python train.py --train_examples=123503 --depths=[3, 6, 6] --mixing="mixup" --loss="cross_entropy" --residual_init="none" --lr=0.035 --orthogonalizer="newton_schulz_5" --decay_fraction=0.2 --final_lr_fraction=0.1
Rows from block 9, named by matrix and row number. Rows with one number belong to one channel. Each number is 200 + 20 x the weight over its row's rms, rounded and kept within 0 to 999. All counts start at 0.
# convs0: first 3x3 conv, stride 2 (model.blocks.9.convs.0.weight, 256x128x3x3), inputs 75-89, a 3x3 kernel for each
# convs1: second 3x3 conv (model.blocks.9.convs.1.weight, 256x256x3x3, transposed), outputs 80-95, a 3x3 kernel for each
convs0.131,196,205,208,188,208,186,188,189,169,206,220,209,165,193,190,186,181,188,217,178,168,232,219,217,205,198,193,220,234,204,209,231,199,227,204,232,183,167,205,188,183,191,199,188,205,202,193,194,180,174,172,202,206,171,203,219,213,208,203,202,197,200,212,174,227,178,169,205,144,190,228,175,225,240,212,226,236,232,219,272,213,216,198,188,199,194,213,195,181,166,201,196,209,198,205,196,201,216,194,204,184,209,199,194,202,177,166,147,201,202,202,204,212,218,208,201,220,198,232,206,217,198,181,188,189,194,191,185,194,207,193,184,216,200,244
convs0.132,242,215,246,162,214,220,228,192,223,187,200,212,148,205,191,218,223,228,178,192,177,194,180,183,156,179,172,205,186,184,178,173,144,179,133,158,237,224,195,215,213,206,229,248,187,219,200,181,214,202,191,174,179,200,200,202,210,215,210,227,200,210,185,203,196,188,165,198,157,219,163,181,209,182,228,214,232,212,200,223,219,219,208,208,243,222,221,194,179,192,191,205,212,206,198,216,177,217,206,213,232,253,211,191,222,209,194,200,194,200,198,217,236,226,185,205,206,202,191,199,205,206,172,179,176,185,225,214,227,186,182,221,203,197,206
convs0.133,206,215,210,255,195,241,209,214,237,243,220,221,205,207,194,196,175,146,180,199,188,172,213,161,176,186,183,219,179,195,209,185,199,187,178,153,218,204,192,230,200,205,220,227,203,193,188,182,212,191,203,162,196,189,202,193,189,190,186,183,177,206,189,168,233,159,208,181,177,191,187,241,188,167,197,224,221,216,194,188,236,204,194,186,193,209,174,193,184,197,204,220,228,192,209,231,171,220,202,207,206,206,197,203,203,222,175,188,190,197,192,197,200,185,186,207,210,225,231,216,196,193,209,204,171,201,182,159,202,212,186,227,190,175,190
convs0.134,216,175,184,194,199,196,211,172,204,222,247,229,195,218,228,198,196,244,181,229,254,208,227,224,173,179,184,180,174,193,202,173,182,195,202,242,229,204,185,205,163,216,221,198,221,224,236,243,193,202,223,220,213,244,198,197,200,213,209,195,212,203,211,225,213,225,212,206,167,174,208,197,153,165,176,247,205,175,214,239,183,183,199,208,197,172,172,217,203,191,207,187,206,182,182,220,220,186,224,208,200,184,208,212,164,186,184,187,201,201,206,197,197,202,200,225,204,139,161,189,171,176,178,199,222,203,189,211,217,192,198,175,189,187,177
convs0.135,175,154,214,195,176,183,232,181,203,207,189,188,205,189,184,202,182,170,240,202,206,172,174,169,181,187,175,168,215,213,185,198,192,210,161,157,188,215,214,193,218,221,179,190,241,170,195,205,188,192,209,209,184,186,193,199,192,200,225,214,204,217,221,193,202,216,189,181,214,193,194,194,224,186,205,219,208,198,203,210,172,201,199,183,194,212,200,186,161,165,213,202,198,238,209,222,228,193,221,220,211,201,196,191,168,204,198,192,214,181,179,211,188,193,208,208,219,235,226,227,195,194,223,192,160,236,172,201,196,184,207,223,169,235,182
convs0.136,186,198,207,221,202,199,201,181,206,171,209,196,217,208,193,193,190,192,201,254,204,162,178,209,213,184,200,237,191,212,207,171,166,190,170,185,196,182,195,217,220,227,178,209,189,172,184,196,209,188,232,244,218,200,196,202,188,211,198,185,216,207,195,218,181,199,203,192,174,186,195,158,162,163,174,163,173,209,227,232,194,198,198,176,203,185,162,207,201,184,183,206,205,195,187,214,186,216,172,207,204,173,199,207,185,208,191,256,205,196,205,191,201,189,198,197,209,204,183,197,204,179,198,236,228,219,237,231,215,161,188,203,228,217,215
convs0.137,225,184,138,209,192,192,193,187,194,194,176,196,210,178,223,222,187,228,212,178,209,194,179,219,179,225,216,208,210,172,226,201,217,149,166,220,201,192,212,195,190,193,221,188,196,204,216,182,202,207,185,190,210,211,202,204,210,205,200,212,192,209,208,200,241,202,211,199,201,177,212,188,211,224,214,192,189,189,187,207,181,182,189,168,210,201,172,228,205,178,206,176,197,198,192,201,172,217,216,225,183,210,206,180,221,185,177,197,191,194,191,200,214,200,207,224,184,217,195,207,196,174,203,192,173,181,186,200,199,228,162,186,228,184,228
convs0.138,231,202,220,240,238,224,210,212,214,194,207,192,192,200,212,210,181,205,181,217,207,166,217,246,147,170,209,239,242,206,198,207,231,235,200,232,205,182,216,201,171,192,223,222,219,205,225,205,201,205,199,192,196,190,201,193,190,198,196,181,192,197,188,178,172,177,186,219,245,178,209,187,198,212,215,167,181,202,199,209,218,197,162,156,235,184,196,155,180,194,188,180,213,191,183,239,198,180,203,209,231,191,208,212,199,179,212,188,204,206,233,186,183,204,204,176,219,212,193,235,226,186,248,203,195,230,200,212,203,192,200,217,175,217,195
convs0.139,191,201,175,202,192,218,204,195,208,206,217,204,210,222,187,195,201,216,183,191,134,197,209,161,150,167,188,166,162,175,186,184,186,183,161,154,196,185,184,191,194,195,177,179,198,204,210,203,224,228,208,218,198,203,197,201,182,207,199,197,205,210,162,180,219,209,228,234,229,217,191,202,204,232,207,144,215,199,204,223,194,180,200,196,190,194,170,190,197,188,191,187,188,171,180,173,182,182,166,206,198,210,210,190,209,186,221,220,202,206,214,223,224,212,187,230,220,162,183,180,221,180,194,191,162,177,182,193,177,192,183,171,208,197,189
convs0.140,215,226,190,179,202,221,202,193,193,188,211,217,167,194,220,216,205,201,193,192,204,208,188,196,180,204,198,182,177,180,176,182,215,210,231,253,191,200,192,213,191,190,242,208,197,190,185,216,203,183,201,188,203,203,190,202,190,197,210,205,183,191,198,208,178,205,194,195,211,218,252,258,233,238,255,222,221,196,191,194,182,179,193,183,221,202,173,215,212,203,215,210,151,231,216,189,210,219,151,205,199,200,210,198,185,179,186,208,176,165,182,191,227,196,198,199,205,196,227,195,213,238,241,247,234,231,209,204,177,232,198,183,204,188,157
convs0.141,196,193,179,189,188,182,205,199,196,184,172,189,173,173,178,206,202,197,228,202,209,203,178,159,183,175,153,220,210,199,195,203,208,201,206,215,203,204,206,187,214,169,197,176,158,186,169,174,185,213,205,177,186,203,194,209,218,187,205,190,189,220,200,188,179,181,238,250,261,180,200,195,221,211,193,215,192,178,187,199,207,172,181,181,203,229,234,213,190,196,208,208,207,192,172,142,229,198,200,198,214,215,202,205,226,229,212,241,190,208,195,199,206,202,242,214,213,171,189,164,211,215,171,191,210,179,204,196,189,204,223,202,200,188,246
convs0.142,222,218,180,243,203,180,216,187,173,227,190,207,196,190,178,174,217,221,190,200,192,201,214,197,200,177,202,186,195,211,207,214,219,168,178,180,208,189,206,213,186,194,215,193,210,229,221,237,219,213,227,185,185,235,205,198,206,191,195,209,198,213,200,217,171,189,199,184,148,249,227,167,222,201,185,231,204,170,245,196,185,188,206,194,175,199,221,199,238,213,204,198,224,141,216,224,213,235,262,200,203,227,194,207,200,201,200,161,198,203,185,195,199,173,199,219,190,208,224,226,189,204,171,196,212,224,171,218,177,199,198,197,210,197,193
convs0.143,210,191,194,200,173,175,245,197,204,181,176,174,183,186,195,193,192,219,148,181,178,190,181,212,164,144,211,213,195,180,172,189,204,195,179,193,217,199,195,207,196,182,227,214,202,231,179,194,212,188,176,225,187,186,204,210,209,206,211,213,193,190,185,192,160,195,175,192,171,211,220,194,217,198,173,201,232,185,224,285,224,194,186,213,193,217,197,212,216,232,192,215,258,225,212,216,202,182,237,201,196,184,218,216,208,213,210,204,211,216,203,198,197,207,192,221,213,214,190,197,199,209,201,177,208,170,187,169,185,190,184,201,211,253,198
convs0.144,192,184,186,268,170,185,231,167,173,196,186,203,173,182,204,220,207,224,172,204,225,217,184,198,245,194,161,186,201,173,217,204,193,226,194,169,207,211,191,205,210,189,194,185,197,174,169,212,195,190,194,210,207,228,192,184,204,186,213,191,198,204,215,201,199,206,223,195,214,180,201,236,199,198,222,177,174,204,188,174,222,183,204,200,180,184,202,185,196,197,229,212,172,243,193,191,256,209,174,203,190,193,193,197,193,189,223,198,219,199,199,212,196,208,216,186,208,205,180,192,195,211,197,230,229,206,185,214,210,230,182,184,186,206,182
convs0.145,221,214,212,198,185,200,192,235,219,214,190,174,226,179,194,174,201,202,181,203,185,239,239,192,207,233,204,246,211,225,196,184,204,208,208,205,179,195,198,206,208,190,192,183,181,199,190,171,215,180,198,226,251,242,204,204,217,209,203,184,211,201,204,231,184,200,213,182,217,191,164,198,209,203,211,220,231,223,225,172,239,173,181,196,204,225,231,165,203,177,197,188,192,161,166,176,165,175,161,183,175,207,193,225,190,214,229,234,193,205,202,221,202,213,187,186,188,161,191,215,141,194,224,156,177,246,229,228,222,204,225,206,214,235,201
convs0.146,200,159,149,198,182,196,194,242,192,208,206,226,199,196,239,205,190,200,187,226,172,211,232,207,225,240,222,177,175,204,189,235,230,227,169,208,192,178,197,186,200,180,189,196,204,179,182,175,190,177,210,212,216,184,210,212,209,217,212,185,202,211,196,220,191,200,216,236,201,200,213,188,161,205,209,221,229,173,166,180,188,224,194,174,189,175,154,180,199,163,226,157,170,201,192,165,158,142,205,187,180,169,187,203,202,203,190,206,216,200,198,204,213,207,202,204,192,225,218,217,217,202,190,220,212,186,215,209,216,203,192,227,223,218,184
convs0.147,161,219,204,212,186,181,233,228,208,214,239,199,182,198,201,188,169,186,214,232,220,196,242,191,195,174,184,128,226,203,219,234,189,289,206,185,213,217,207,240,224,195,216,235,224,215,186,175,209,217,188,208,189,192,210,219,215,202,210,228,205,202,213,204,172,215,184,213,165,194,206,180,239,222,168,195,204,170,214,164,171,205,198,183,232,225,197,198,230,201,209,183,192,192,198,182,216,220,191,215,221,227,189,186,218,188,209,165,183,201,208,186,203,196,205,217,190,215,223,210,205,214,190,194,221,200,201,182,208,215,177,191,253,225,192
convs0.148,217,262,219,205,230,214,232,245,207,160,209,186,178,186,237,180,180,209,221,225,211,194,214,192,198,198,216,188,219,230,223,227,224,229,213,198,215,192,207,217,146,206,201,174,192,216,218,213,196,212,234,232,181,197,205,197,208,208,194,214,198,208,168,225,232,195,227,227,205,224,222,213,231,214,201,205,212,155,194,183,203,201,193,207,181,174,171,214,195,180,175,174,238,209,193,190,210,207,217,201,200,194,190,199,196,226,227,211,213,207,215,209,205,203,194,204,197,172,173,188,172,199,184,220,216,172,190,170,181,197,176,222,202,190,193
convs0.149,221,210,197,192,219,190,225,194,180,231,197,191,244,206,196,184,184,186,232,214,182,230,219,177,224,214,153,248,211,201,224,196,205,203,191,172,206,191,217,207,213,200,212,214,200,215,189,202,195,188,216,193,206,209,209,204,213,192,204,201,198,210,221,208,229,209,176,212,190,187,209,207,220,192,203,228,219,182,207,189,160,176,181,187,207,244,155,220,219,175,223,211,194,197,198,190,243,218,161,203,209,212,221,201,201,201,211,225,215,210,212,198,201,203,217,204,198,229,227,221,187,208,229,194,239,238,204,214,171,193,191,197,188,177,184
convs0.150,169,218,187,176,213,174,196,199,173,202,156,188,148,166,191,237,214,220,200,185,208,170,193,139,225,202,180,210,173,201,182,185,173,196,201,172,201,191,195,211,173,197,185,209,218,187,213,178,206,212,198,198,212,187,204,200,211,213,198,188,211,208,201,168,194,182,212,207,183,220,219,218,179,184,191,190,219,161,229,193,213,210,189,218,190,180,195,185,206,235,157,186,238,185,209,218,178,180,178,201,192,191,197,200,191,241,207,161,204,192,207,213,187,201,193,202,194,215,206,205,238,193,236,221,196,229,174,177,189,192,215,194,180,172,194
convs0.151,257,206,153,203,217,194,174,218,209,183,174,191,210,185,224,213,229,234,208,197,217,195,206,240,178,179,241,164,187,222,187,203,208,172,223,252,174,204,221,190,213,200,186,180,183,200,191,202,221,193,172,183,192,161,198,198,174,204,194,192,197,195,218,198,195,241,203,195,185,208,239,201,173,157,194,191,189,215,146,200,239,179,182,191,190,163,206,231,211,227,236,172,150,225,220,186,182,201,215,202,197,213,195,207,223,227,196,186,197,211,202,216,204,219,202,211,205,173,194,155,182,209,175,197,223,207,186,192,192,181,218,182,221,207,179
convs0.152,207,192,221,187,184,210,189,207,190,201,196,182,204,199,187,207,206,221,229,184,178,184,173,199,179,174,206,212,174,189,207,176,145,201,216,190,203,199,182,195,205,214,199,183,197,199,188,189,186,208,194,178,161,167,205,198,200,212,211,200,193,197,158,190,158,203,136,200,161,163,198,199,215,182,182,228,244,221,235,274,267,212,235,266,226,212,229,206,201,192,225,253,235,200,210,156,220,210,216,211,221,212,180,204,172,210,197,198,202,218,205,219,182,190,224,222,197,218,205,201,189,202,175,268,227,187,179,166,198,220,206,222,171,196,205
convs0.153,190,184,140,185,195,162,207,200,194,191,167,188,224,220,227,191,194,211,209,167,198,254,195,259,194,177,189,207,222,234,205,208,201,208,171,220,199,178,200,191,211,192,205,196,174,183,187,252,195,162,197,204,182,186,197,195,206,208,199,217,222,222,212,174,172,202,197,213,182,214,228,217,236,179,193,208,183,176,198,209,179,224,184,234,231,206,223,186,166,225,196,215,239,202,195,221,239,195,211,183,181,220,186,189,234,206,181,205,202,215,209,210,212,181,214,212,186,207,202,206,201,196,212,182,196,217,188,207,182,189,165,173,176,187,200
convs0.154,208,200,230,155,182,174,186,197,173,198,171,189,212,195,205,218,204,185,184,197,185,246,195,223,221,176,166,204,217,217,206,196,219,194,221,244,206,199,177,184,179,184,200,167,183,177,170,185,199,226,225,213,221,221,195,175,176,198,187,204,199,196,223,172,211,197,202,245,192,207,204,206,197,190,226,219,210,222,220,221,245,185,240,209,202,220,198,170,184,196,185,196,197,191,184,164,188,182,185,199,210,213,206,191,199,165,235,214,209,215,177,197,197,191,196,199,209,168,231,178,208,194,193,227,209,195,228,174,185,232,205,180,243,207,177
convs0.155,194,178,185,211,220,216,214,177,202,213,186,176,237,208,181,197,171,160,234,176,168,231,218,203,192,208,206,192,177,231,178,191,219,228,224,211,195,180,188,207,195,211,221,235,207,230,216,215,222,208,188,197,206,198,195,194,204,213,214,190,220,197,219,176,175,222,212,167,241,240,221,215,200,187,196,190,176,205,235,208,211,194,199,197,233,209,243,198,211,214,208,211,208,171,223,195,196,188,181,216,202,217,216,220,252,189,183,229,207,206,230,203,212,189,180,200,181,199,198,206,193,206,206,228,205,220,202,206,208,195,211,203,171,185,183
convs1.131,202,197,182,212,183,192,205,185,191,213,208,195,182,199,193,185,177,188,188,182,184,205,182,191,188,191,188,186,203,200,178,225,185,185,212,179,210,211,212,177,203,219,206,184,208,194,213,210,216,226,212,205,206,163,208,212,166,237,200,155,210,232,183,205,200,208,225,206,196,273,239,250,175,190,190,199,152,194,213,202,244,175,171,179,172,170,180,173,219,203,217,225,228,195,174,217,178,172,210,210,221,224,219,228,252,210,186,202,213,196,187,229,217,186,209,211,201,175,165,176,205,172,182,205,194,197,202,191,210,208,183,216,175,160,200,198,179,186,170,162,162,214,197,224
convs1.132,204,226,210,194,190,208,212,197,197,204,200,224,190,196,191,148,176,205,182,169,169,184,166,162,185,179,160,187,180,163,181,203,237,211,196,198,225,229,211,197,199,204,192,167,168,181,207,193,211,215,228,191,202,186,235,225,196,194,177,197,204,190,177,216,223,228,221,194,178,199,181,192,182,189,202,203,198,213,180,185,212,211,218,207,201,213,208,191,231,218,226,194,188,209,194,170,185,203,178,194,177,199,226,232,230,207,184,198,221,198,221,231,206,185,214,198,198,187,234,195,200,188,170,206,198,196,198,158,189,191,192,202,201,196,174,179,217,214,225,207,206,240,194,200
convs1.133,190,201,196,152,208,201,216,208,218,218,222,225,186,196,200,136,153,188,197,201,167,204,265,208,191,200,175,203,205,192,223,190,166,209,193,194,223,230,233,223,227,208,179,190,206,185,202,203,209,172,172,228,251,194,166,165,161,220,207,184,189,206,220,157,179,206,200,188,205,206,192,214,222,179,193,200,148,208,192,170,160,212,207,200,200,188,221,237,206,226,210,207,176,228,215,168,204,188,207,200,186,202,204,239,223,229,194,193,185,187,185,182,199,179,197,220,228,209,172,178,203,147,200,199,215,227,204,219,177,190,217,191,196,219,191,191,183,192,207,168,181,233,201,210
convs1.134,201,190,187,194,206,182,241,172,217,201,211,203,185,199,192,168,209,209,197,181,189,214,174,173,188,215,194,199,211,206,180,211,251,214,191,234,202,205,195,202,203,206,201,201,221,170,209,234,170,208,175,195,166,161,171,231,204,230,205,210,247,179,215,192,204,207,194,212,204,146,162,199,174,184,207,192,186,191,224,173,234,188,191,173,198,186,179,168,197,169,189,183,172,191,187,206,182,172,191,183,192,198,194,212,203,182,147,145,203,201,213,226,193,196,232,213,203,207,207,214,242,203,211,233,202,216,190,195,203,219,204,226,224,170,172,228,218,247,228,229,222,207,228,221
convs1.135,213,197,206,200,217,202,220,180,192,177,197,202,188,190,212,146,175,189,205,219,226,199,224,237,184,204,214,182,220,210,213,216,211,188,177,177,231,224,219,226,181,175,197,199,197,184,210,188,216,166,185,201,212,183,178,189,213,216,183,202,227,183,200,212,200,203,224,180,170,178,214,213,199,218,201,253,202,224,222,205,234,197,187,211,210,181,217,171,186,192,190,190,182,196,205,222,198,218,213,188,187,208,193,200,210,209,192,203,212,221,200,222,219,233,207,210,192,200,216,184,194,197,207,188,205,176,165,174,186,158,188,214,177,179,170,196,202,214,201,202,182,197,207,217
convs1.136,211,203,181,201,210,221,192,201,196,186,213,209,208,181,201,193,197,208,204,175,190,235,252,270,179,196,185,202,198,193,192,189,199,208,206,219,195,206,226,228,203,179,200,237,221,225,219,204,194,187,205,194,204,194,190,200,197,214,227,170,211,281,194,191,195,176,206,217,219,190,225,192,209,197,194,201,207,148,201,169,178,208,204,170,195,219,200,218,224,207,189,174,164,179,200,220,192,212,203,213,207,199,179,180,214,191,203,260,203,218,174,177,220,192,168,204,241,172,185,175,226,232,243,257,191,230,185,196,214,200,189,186,213,195,216,182,193,199,205,171,183,200,182,178
convs1.137,220,189,205,201,210,199,214,189,176,205,182,212,182,207,220,224,194,223,238,189,200,218,220,224,216,233,208,226,193,190,175,181,212,173,221,204,189,170,202,183,176,210,215,210,189,186,182,216,228,233,202,183,200,204,204,223,223,213,221,217,197,227,246,204,187,196,200,193,205,204,232,227,199,200,198,183,225,206,199,185,221,172,172,194,227,170,210,222,201,200,199,194,179,182,194,200,170,195,173,201,207,178,155,170,189,180,184,218,191,185,195,230,187,210,219,194,190,248,214,189,221,228,216,192,210,222,173,171,232,200,182,192,177,181,195,199,187,197,181,159,212,177,162,212
convs1.138,210,208,182,179,219,219,150,168,210,173,188,216,176,190,210,173,214,222,213,167,182,182,167,158,193,184,193,191,175,185,225,203,185,205,202,215,213,193,237,213,182,204,217,225,237,178,222,240,202,235,220,214,250,236,200,176,230,170,176,159,183,200,198,204,200,191,168,198,196,203,180,188,217,202,203,240,201,240,252,176,221,194,240,206,191,213,228,204,220,234,181,190,201,207,215,191,254,277,283,215,199,193,208,175,183,199,191,203,223,206,177,225,198,187,246,231,207,197,185,225,177,181,190,216,218,192,200,211,206,188,217,225,201,209,193,218,209,200,191,185,202,208,202,169
convs1.139,208,196,203,208,199,200,231,229,218,200,197,203,195,173,200,198,183,194,198,184,187,196,188,194,210,222,216,199,193,217,173,174,205,164,199,192,224,193,205,199,180,183,202,205,210,195,187,192,208,222,175,159,212,176,212,212,202,199,189,173,202,227,190,179,169,176,228,224,189,197,208,216,200,196,190,228,205,201,233,191,235,210,237,208,236,257,212,241,241,215,196,190,195,164,175,174,176,193,196,209,195,197,195,181,202,196,173,168,218,218,244,172,175,193,207,180,195,202,212,212,211,192,238,190,199,221,177,200,197,222,207,213,239,248,238,192,213,210,209,206,193,214,213,204
convs1.140,202,200,213,215,201,176,188,181,153,213,202,196,188,185,187,192,204,209,200,196,171,201,170,188,167,190,210,190,186,190,189,198,194,185,209,204,176,177,182,227,201,206,176,195,175,194,179,179,207,206,191,230,246,171,190,236,190,223,224,183,216,232,179,215,189,190,201,201,202,189,233,225,213,202,214,179,215,190,198,222,201,209,162,166,205,174,185,215,195,149,196,189,172,198,183,151,206,187,191,205,193,211,179,164,206,183,175,199,195,215,214,187,225,242,189,222,263,204,179,185,196,220,224,208,170,192,204,225,239,235,205,232,205,230,211,216,215,196,198,196,194,178,194,212
convs1.141,204,230,196,219,207,210,234,226,197,199,172,189,203,204,218,196,221,210,204,184,204,193,171,195,198,238,218,174,176,183,208,203,216,181,208,188,182,166,172,185,190,152,185,191,203,236,262,202,246,240,212,197,197,198,213,190,195,194,183,195,172,238,192,192,188,189,162,158,149,216,208,210,233,203,164,220,166,222,226,200,242,217,208,200,205,216,194,217,231,194,191,190,220,189,184,219,188,201,200,188,170,160,207,159,160,167,212,205,201,165,203,222,225,211,211,166,197,196,185,198,194,188,184,189,179,204,189,187,182,203,192,207,200,201,210,224,226,200,212,213,207,209,202,211
convs1.142,194,212,193,209,254,229,230,232,139,217,166,185,187,189,199,208,190,194,216,186,208,207,210,194,152,205,188,190,219,234,194,202,248,172,222,163,209,197,205,209,214,222,191,219,237,194,180,168,203,204,179,224,187,199,178,192,195,203,198,186,178,181,215,163,204,222,172,159,166,204,205,200,216,189,199,223,229,194,160,197,177,185,158,189,166,157,189,183,156,199,207,170,152,198,174,200,214,189,194,200,187,210,208,211,190,206,165,196,229,210,177,175,187,232,206,179,179,189,174,240,198,184,183,181,195,220,190,186,245,181,192,218,185,175,183,226,248,209,190,218,215,189,194,204
convs1.143,242,232,187,225,192,201,206,196,242,174,222,216,187,194,213,189,180,221,197,185,172,231,252,212,184,194,175,229,192,204,181,203,225,195,205,201,202,207,225,191,194,194,181,178,188,232,234,223,223,217,182,177,217,178,163,190,217,239,189,201,213,249,229,198,206,196,242,254,274,209,194,206,202,220,212,183,207,224,221,181,239,223,214,234,175,168,207,210,202,209,191,204,202,176,183,184,184,209,194,242,249,233,183,174,201,174,216,206,170,162,205,227,190,202,174,176,185,180,198,192,202,186,180,209,199,208,200,201,252,194,194,237,223,203,209,182,198,205,205,162,204,226,215,205
convs1.144,198,200,176,212,200,201,196,197,186,201,227,192,199,236,188,174,233,204,213,210,209,212,135,156,209,214,208,189,237,219,204,204,183,208,191,204,181,169,158,203,185,175,174,192,197,215,180,219,208,181,211,214,197,194,189,258,168,196,255,223,202,226,191,201,220,203,217,215,209,189,202,207,206,179,191,223,225,214,190,190,219,186,168,190,165,151,196,174,177,172,211,219,165,250,203,180,212,183,172,227,205,214,206,221,204,211,190,185,167,187,238,182,216,229,215,203,170,210,214,174,202,211,216,210,196,193,201,146,188,217,184,199,171,203,158,220,208,181,221,198,203,213,215,234
convs1.145,212,199,198,196,191,182,196,189,202,202,189,187,164,185,195,173,184,201,195,215,207,226,304,235,190,188,190,173,207,219,208,223,217,223,182,218,217,237,223,227,243,241,221,223,210,194,208,216,209,216,198,193,202,186,182,175,189,234,171,174,262,224,224,213,190,220,230,230,233,241,255,215,193,179,205,223,163,198,219,175,182,215,224,186,201,226,197,203,192,186,205,193,214,214,214,217,230,231,250,230,202,199,180,187,212,170,164,175,229,223,205,237,256,207,191,201,205,206,219,214,197,222,229,194,211,217,201,185,194,199,182,183,254,222,184,194,182,196,210,169,185,224,221,234
convs1.146,196,194,186,267,199,166,196,197,183,178,196,188,168,203,194,176,176,195,229,227,233,250,229,260,216,180,230,178,216,186,208,204,213,187,185,201,191,220,210,192,224,206,187,219,201,215,220,211,228,236,247,194,225,220,188,200,181,202,218,160,192,214,188,175,186,178,189,171,167,196,201,198,220,215,191,199,220,211,206,187,175,201,206,208,242,200,209,235,216,202,199,181,165,175,190,187,198,214,203,154,179,202,197,171,179,156,210,193,208,181,176,214,195,180,200,182,205,200,159,193,211,176,209,220,219,200,207,155,197,185,185,216,190,183,208,217,216,221,231,211,213,207,208,202
convs1.147,195,204,186,224,177,211,208,174,163,190,167,187,207,230,233,212,230,207,239,214,206,217,209,184,196,212,208,187,219,202,204,193,186,191,217,184,183,195,204,209,171,178,210,193,189,165,178,187,158,188,156,225,232,202,211,202,213,224,192,213,148,197,207,210,201,206,216,226,208,232,192,213,201,209,200,193,173,188,189,217,221,202,181,194,172,194,217,209,226,211,229,226,207,243,236,208,178,190,206,212,197,223,219,205,205,208,199,170,192,188,186,205,229,242,210,186,188,184,211,207,201,193,194,197,213,217,212,192,200,199,180,181,189,185,166,181,190,192,211,207,184,188,142,176
convs1.148,206,196,187,261,196,191,225,147,210,200,197,185,213,210,207,192,208,222,215,205,194,189,160,185,213,219,237,182,199,224,190,203,184,182,207,191,189,198,194,183,215,182,201,209,199,170,181,168,183,188,216,181,210,181,188,211,187,208,199,195,204,194,177,194,200,210,213,207,204,205,207,225,216,201,181,219,203,204,223,214,239,187,179,201,192,203,215,197,219,234,199,220,208,209,210,192,206,186,190,194,219,175,175,158,158,199,196,162,187,192,174,241,177,188,191,166,149,215,203,254,218,210,218,211,178,199,211,170,218,219,191,213,194,189,207,210,213,217,195,210,219,215,195,221
convs1.149,229,193,202,350,203,204,216,188,230,183,206,208,198,200,212,194,162,186,207,254,221,270,273,254,178,179,192,181,180,183,204,188,200,234,191,162,178,213,198,195,200,152,199,205,172,214,182,213,243,171,216,224,221,181,163,174,177,231,223,200,219,268,236,183,183,186,173,180,186,209,210,193,193,199,196,171,217,179,201,183,187,218,212,223,197,207,237,204,224,207,192,173,193,187,197,184,218,219,203,217,200,208,180,168,166,198,223,201,183,206,225,206,201,214,168,204,247,190,178,192,182,186,181,198,211,200,218,224,209,202,218,211,189,191,208,200,200,173,215,180,187,181,225,201
convs1.150,196,206,185,224,246,187,204,184,199,186,232,188,191,185,190,202,237,184,198,207,210,238,226,213,216,203,202,216,194,191,164,185,182,231,197,249,196,206,202,219,235,234,192,203,217,199,167,173,185,190,196,198,234,189,253,212,226,206,186,193,196,186,210,159,174,193,207,188,213,206,218,185,205,225,186,221,229,205,188,158,190,197,208,207,165,195,213,179,180,198,205,203,206,192,201,150,211,202,176,191,204,196,204,189,182,219,215,223,169,190,178,199,224,230,206,172,171,172,199,178,206,192,204,167,180,217,233,255,256,212,210,225,194,218,209,204,194,198,229,215,216,239,200,183
convs1.151,187,196,204,145,192,193,205,179,197,193,206,191,185,218,194,199,278,203,202,206,181,203,205,181,199,206,189,206,167,198,187,213,237,180,232,236,193,202,202,233,195,207,192,205,193,203,185,201,181,211,202,195,232,196,207,230,165,228,199,178,193,251,240,184,186,208,220,239,238,191,229,221,184,195,189,204,198,208,194,200,217,206,215,184,213,198,198,198,196,174,196,220,199,200,170,192,168,215,193,203,205,211,208,187,211,215,210,203,209,208,218,195,185,173,186,182,180,224,186,173,275,213,178,216,193,193,183,196,213,234,188,215,230,205,205,183,189,174,185,172,184,209,215,193
convs1.152,186,205,181,212,212,196,183,234,206,218,221,187,159,187,199,165,215,193,196,170,192,233,236,227,195,215,212,187,167,215,192,177,195,188,191,220,191,174,170,205,213,188,187,186,194,220,180,207,188,193,195,196,181,249,204,220,204,166,223,227,172,230,246,186,160,174,196,164,176,196,186,213,194,198,206,186,194,186,189,194,214,198,192,192,212,184,216,216,240,234,192,161,199,198,188,202,171,152,172,203,193,193,176,191,191,199,197,200,192,221,193,191,203,185,188,200,187,189,148,174,233,215,214,196,195,240,247,203,196,242,205,201,247,226,208,217,208,200,175,184,189,184,184,191
convs1.153,204,222,202,189,174,167,220,202,185,190,222,224,182,189,208,186,218,192,224,220,202,185,223,182,190,189,213,201,211,211,222,210,217,201,217,235,225,210,236,183,155,178,176,184,181,172,199,187,197,212,202,162,194,170,222,183,217,192,180,195,198,202,215,194,189,201,202,190,204,214,233,228,204,195,193,227,200,234,188,185,191,185,219,233,194,177,187,169,171,157,211,215,211,200,194,186,206,191,198,187,180,205,191,201,205,182,194,207,200,202,212,210,230,204,253,220,231,237,183,183,191,225,215,195,185,183,182,211,196,196,186,177,209,198,173,236,222,201,190,176,187,198,217,225
convs1.154,188,198,185,222,173,190,192,188,201,202,202,238,192,196,200,199,275,189,178,195,207,186,187,204,202,181,212,211,217,200,194,221,176,195,211,211,186,197,196,198,207,185,215,178,216,200,210,177,201,170,218,211,222,187,190,191,217,207,206,190,192,172,206,194,172,188,198,185,208,194,211,184,205,197,206,201,200,189,236,185,215,220,206,187,236,211,219,197,193,196,185,211,216,214,212,182,198,202,168,189,195,201,198,202,218,202,196,185,170,224,217,157,252,271,174,243,256,161,167,221,206,206,247,189,184,176,171,185,196,177,182,193,201,190,200,203,188,201,197,190,224,187,199,179
convs1.155,208,202,179,166,161,194,190,205,192,171,202,205,215,163,196,182,154,200,221,218,218,206,217,216,169,185,204,195,195,179,202,231,213,192,175,184,182,191,185,232,211,212,230,190,213,184,178,191,167,201,179,199,207,191,215,198,199,228,195,183,235,222,227,194,170,179,178,206,188,182,211,186,190,216,209,186,215,180,174,187,203,194,223,206,173,206,204,197,194,185,185,207,234,171,205,190,214,185,233,213,194,198,193,226,238,179,182,155,201,199,184,206,222,202,199,217,197,203,197,200,184,210,214,178,200,215,188,171,220,184,199,189,233,249,191,218,208,203,211,201,178,214,213,193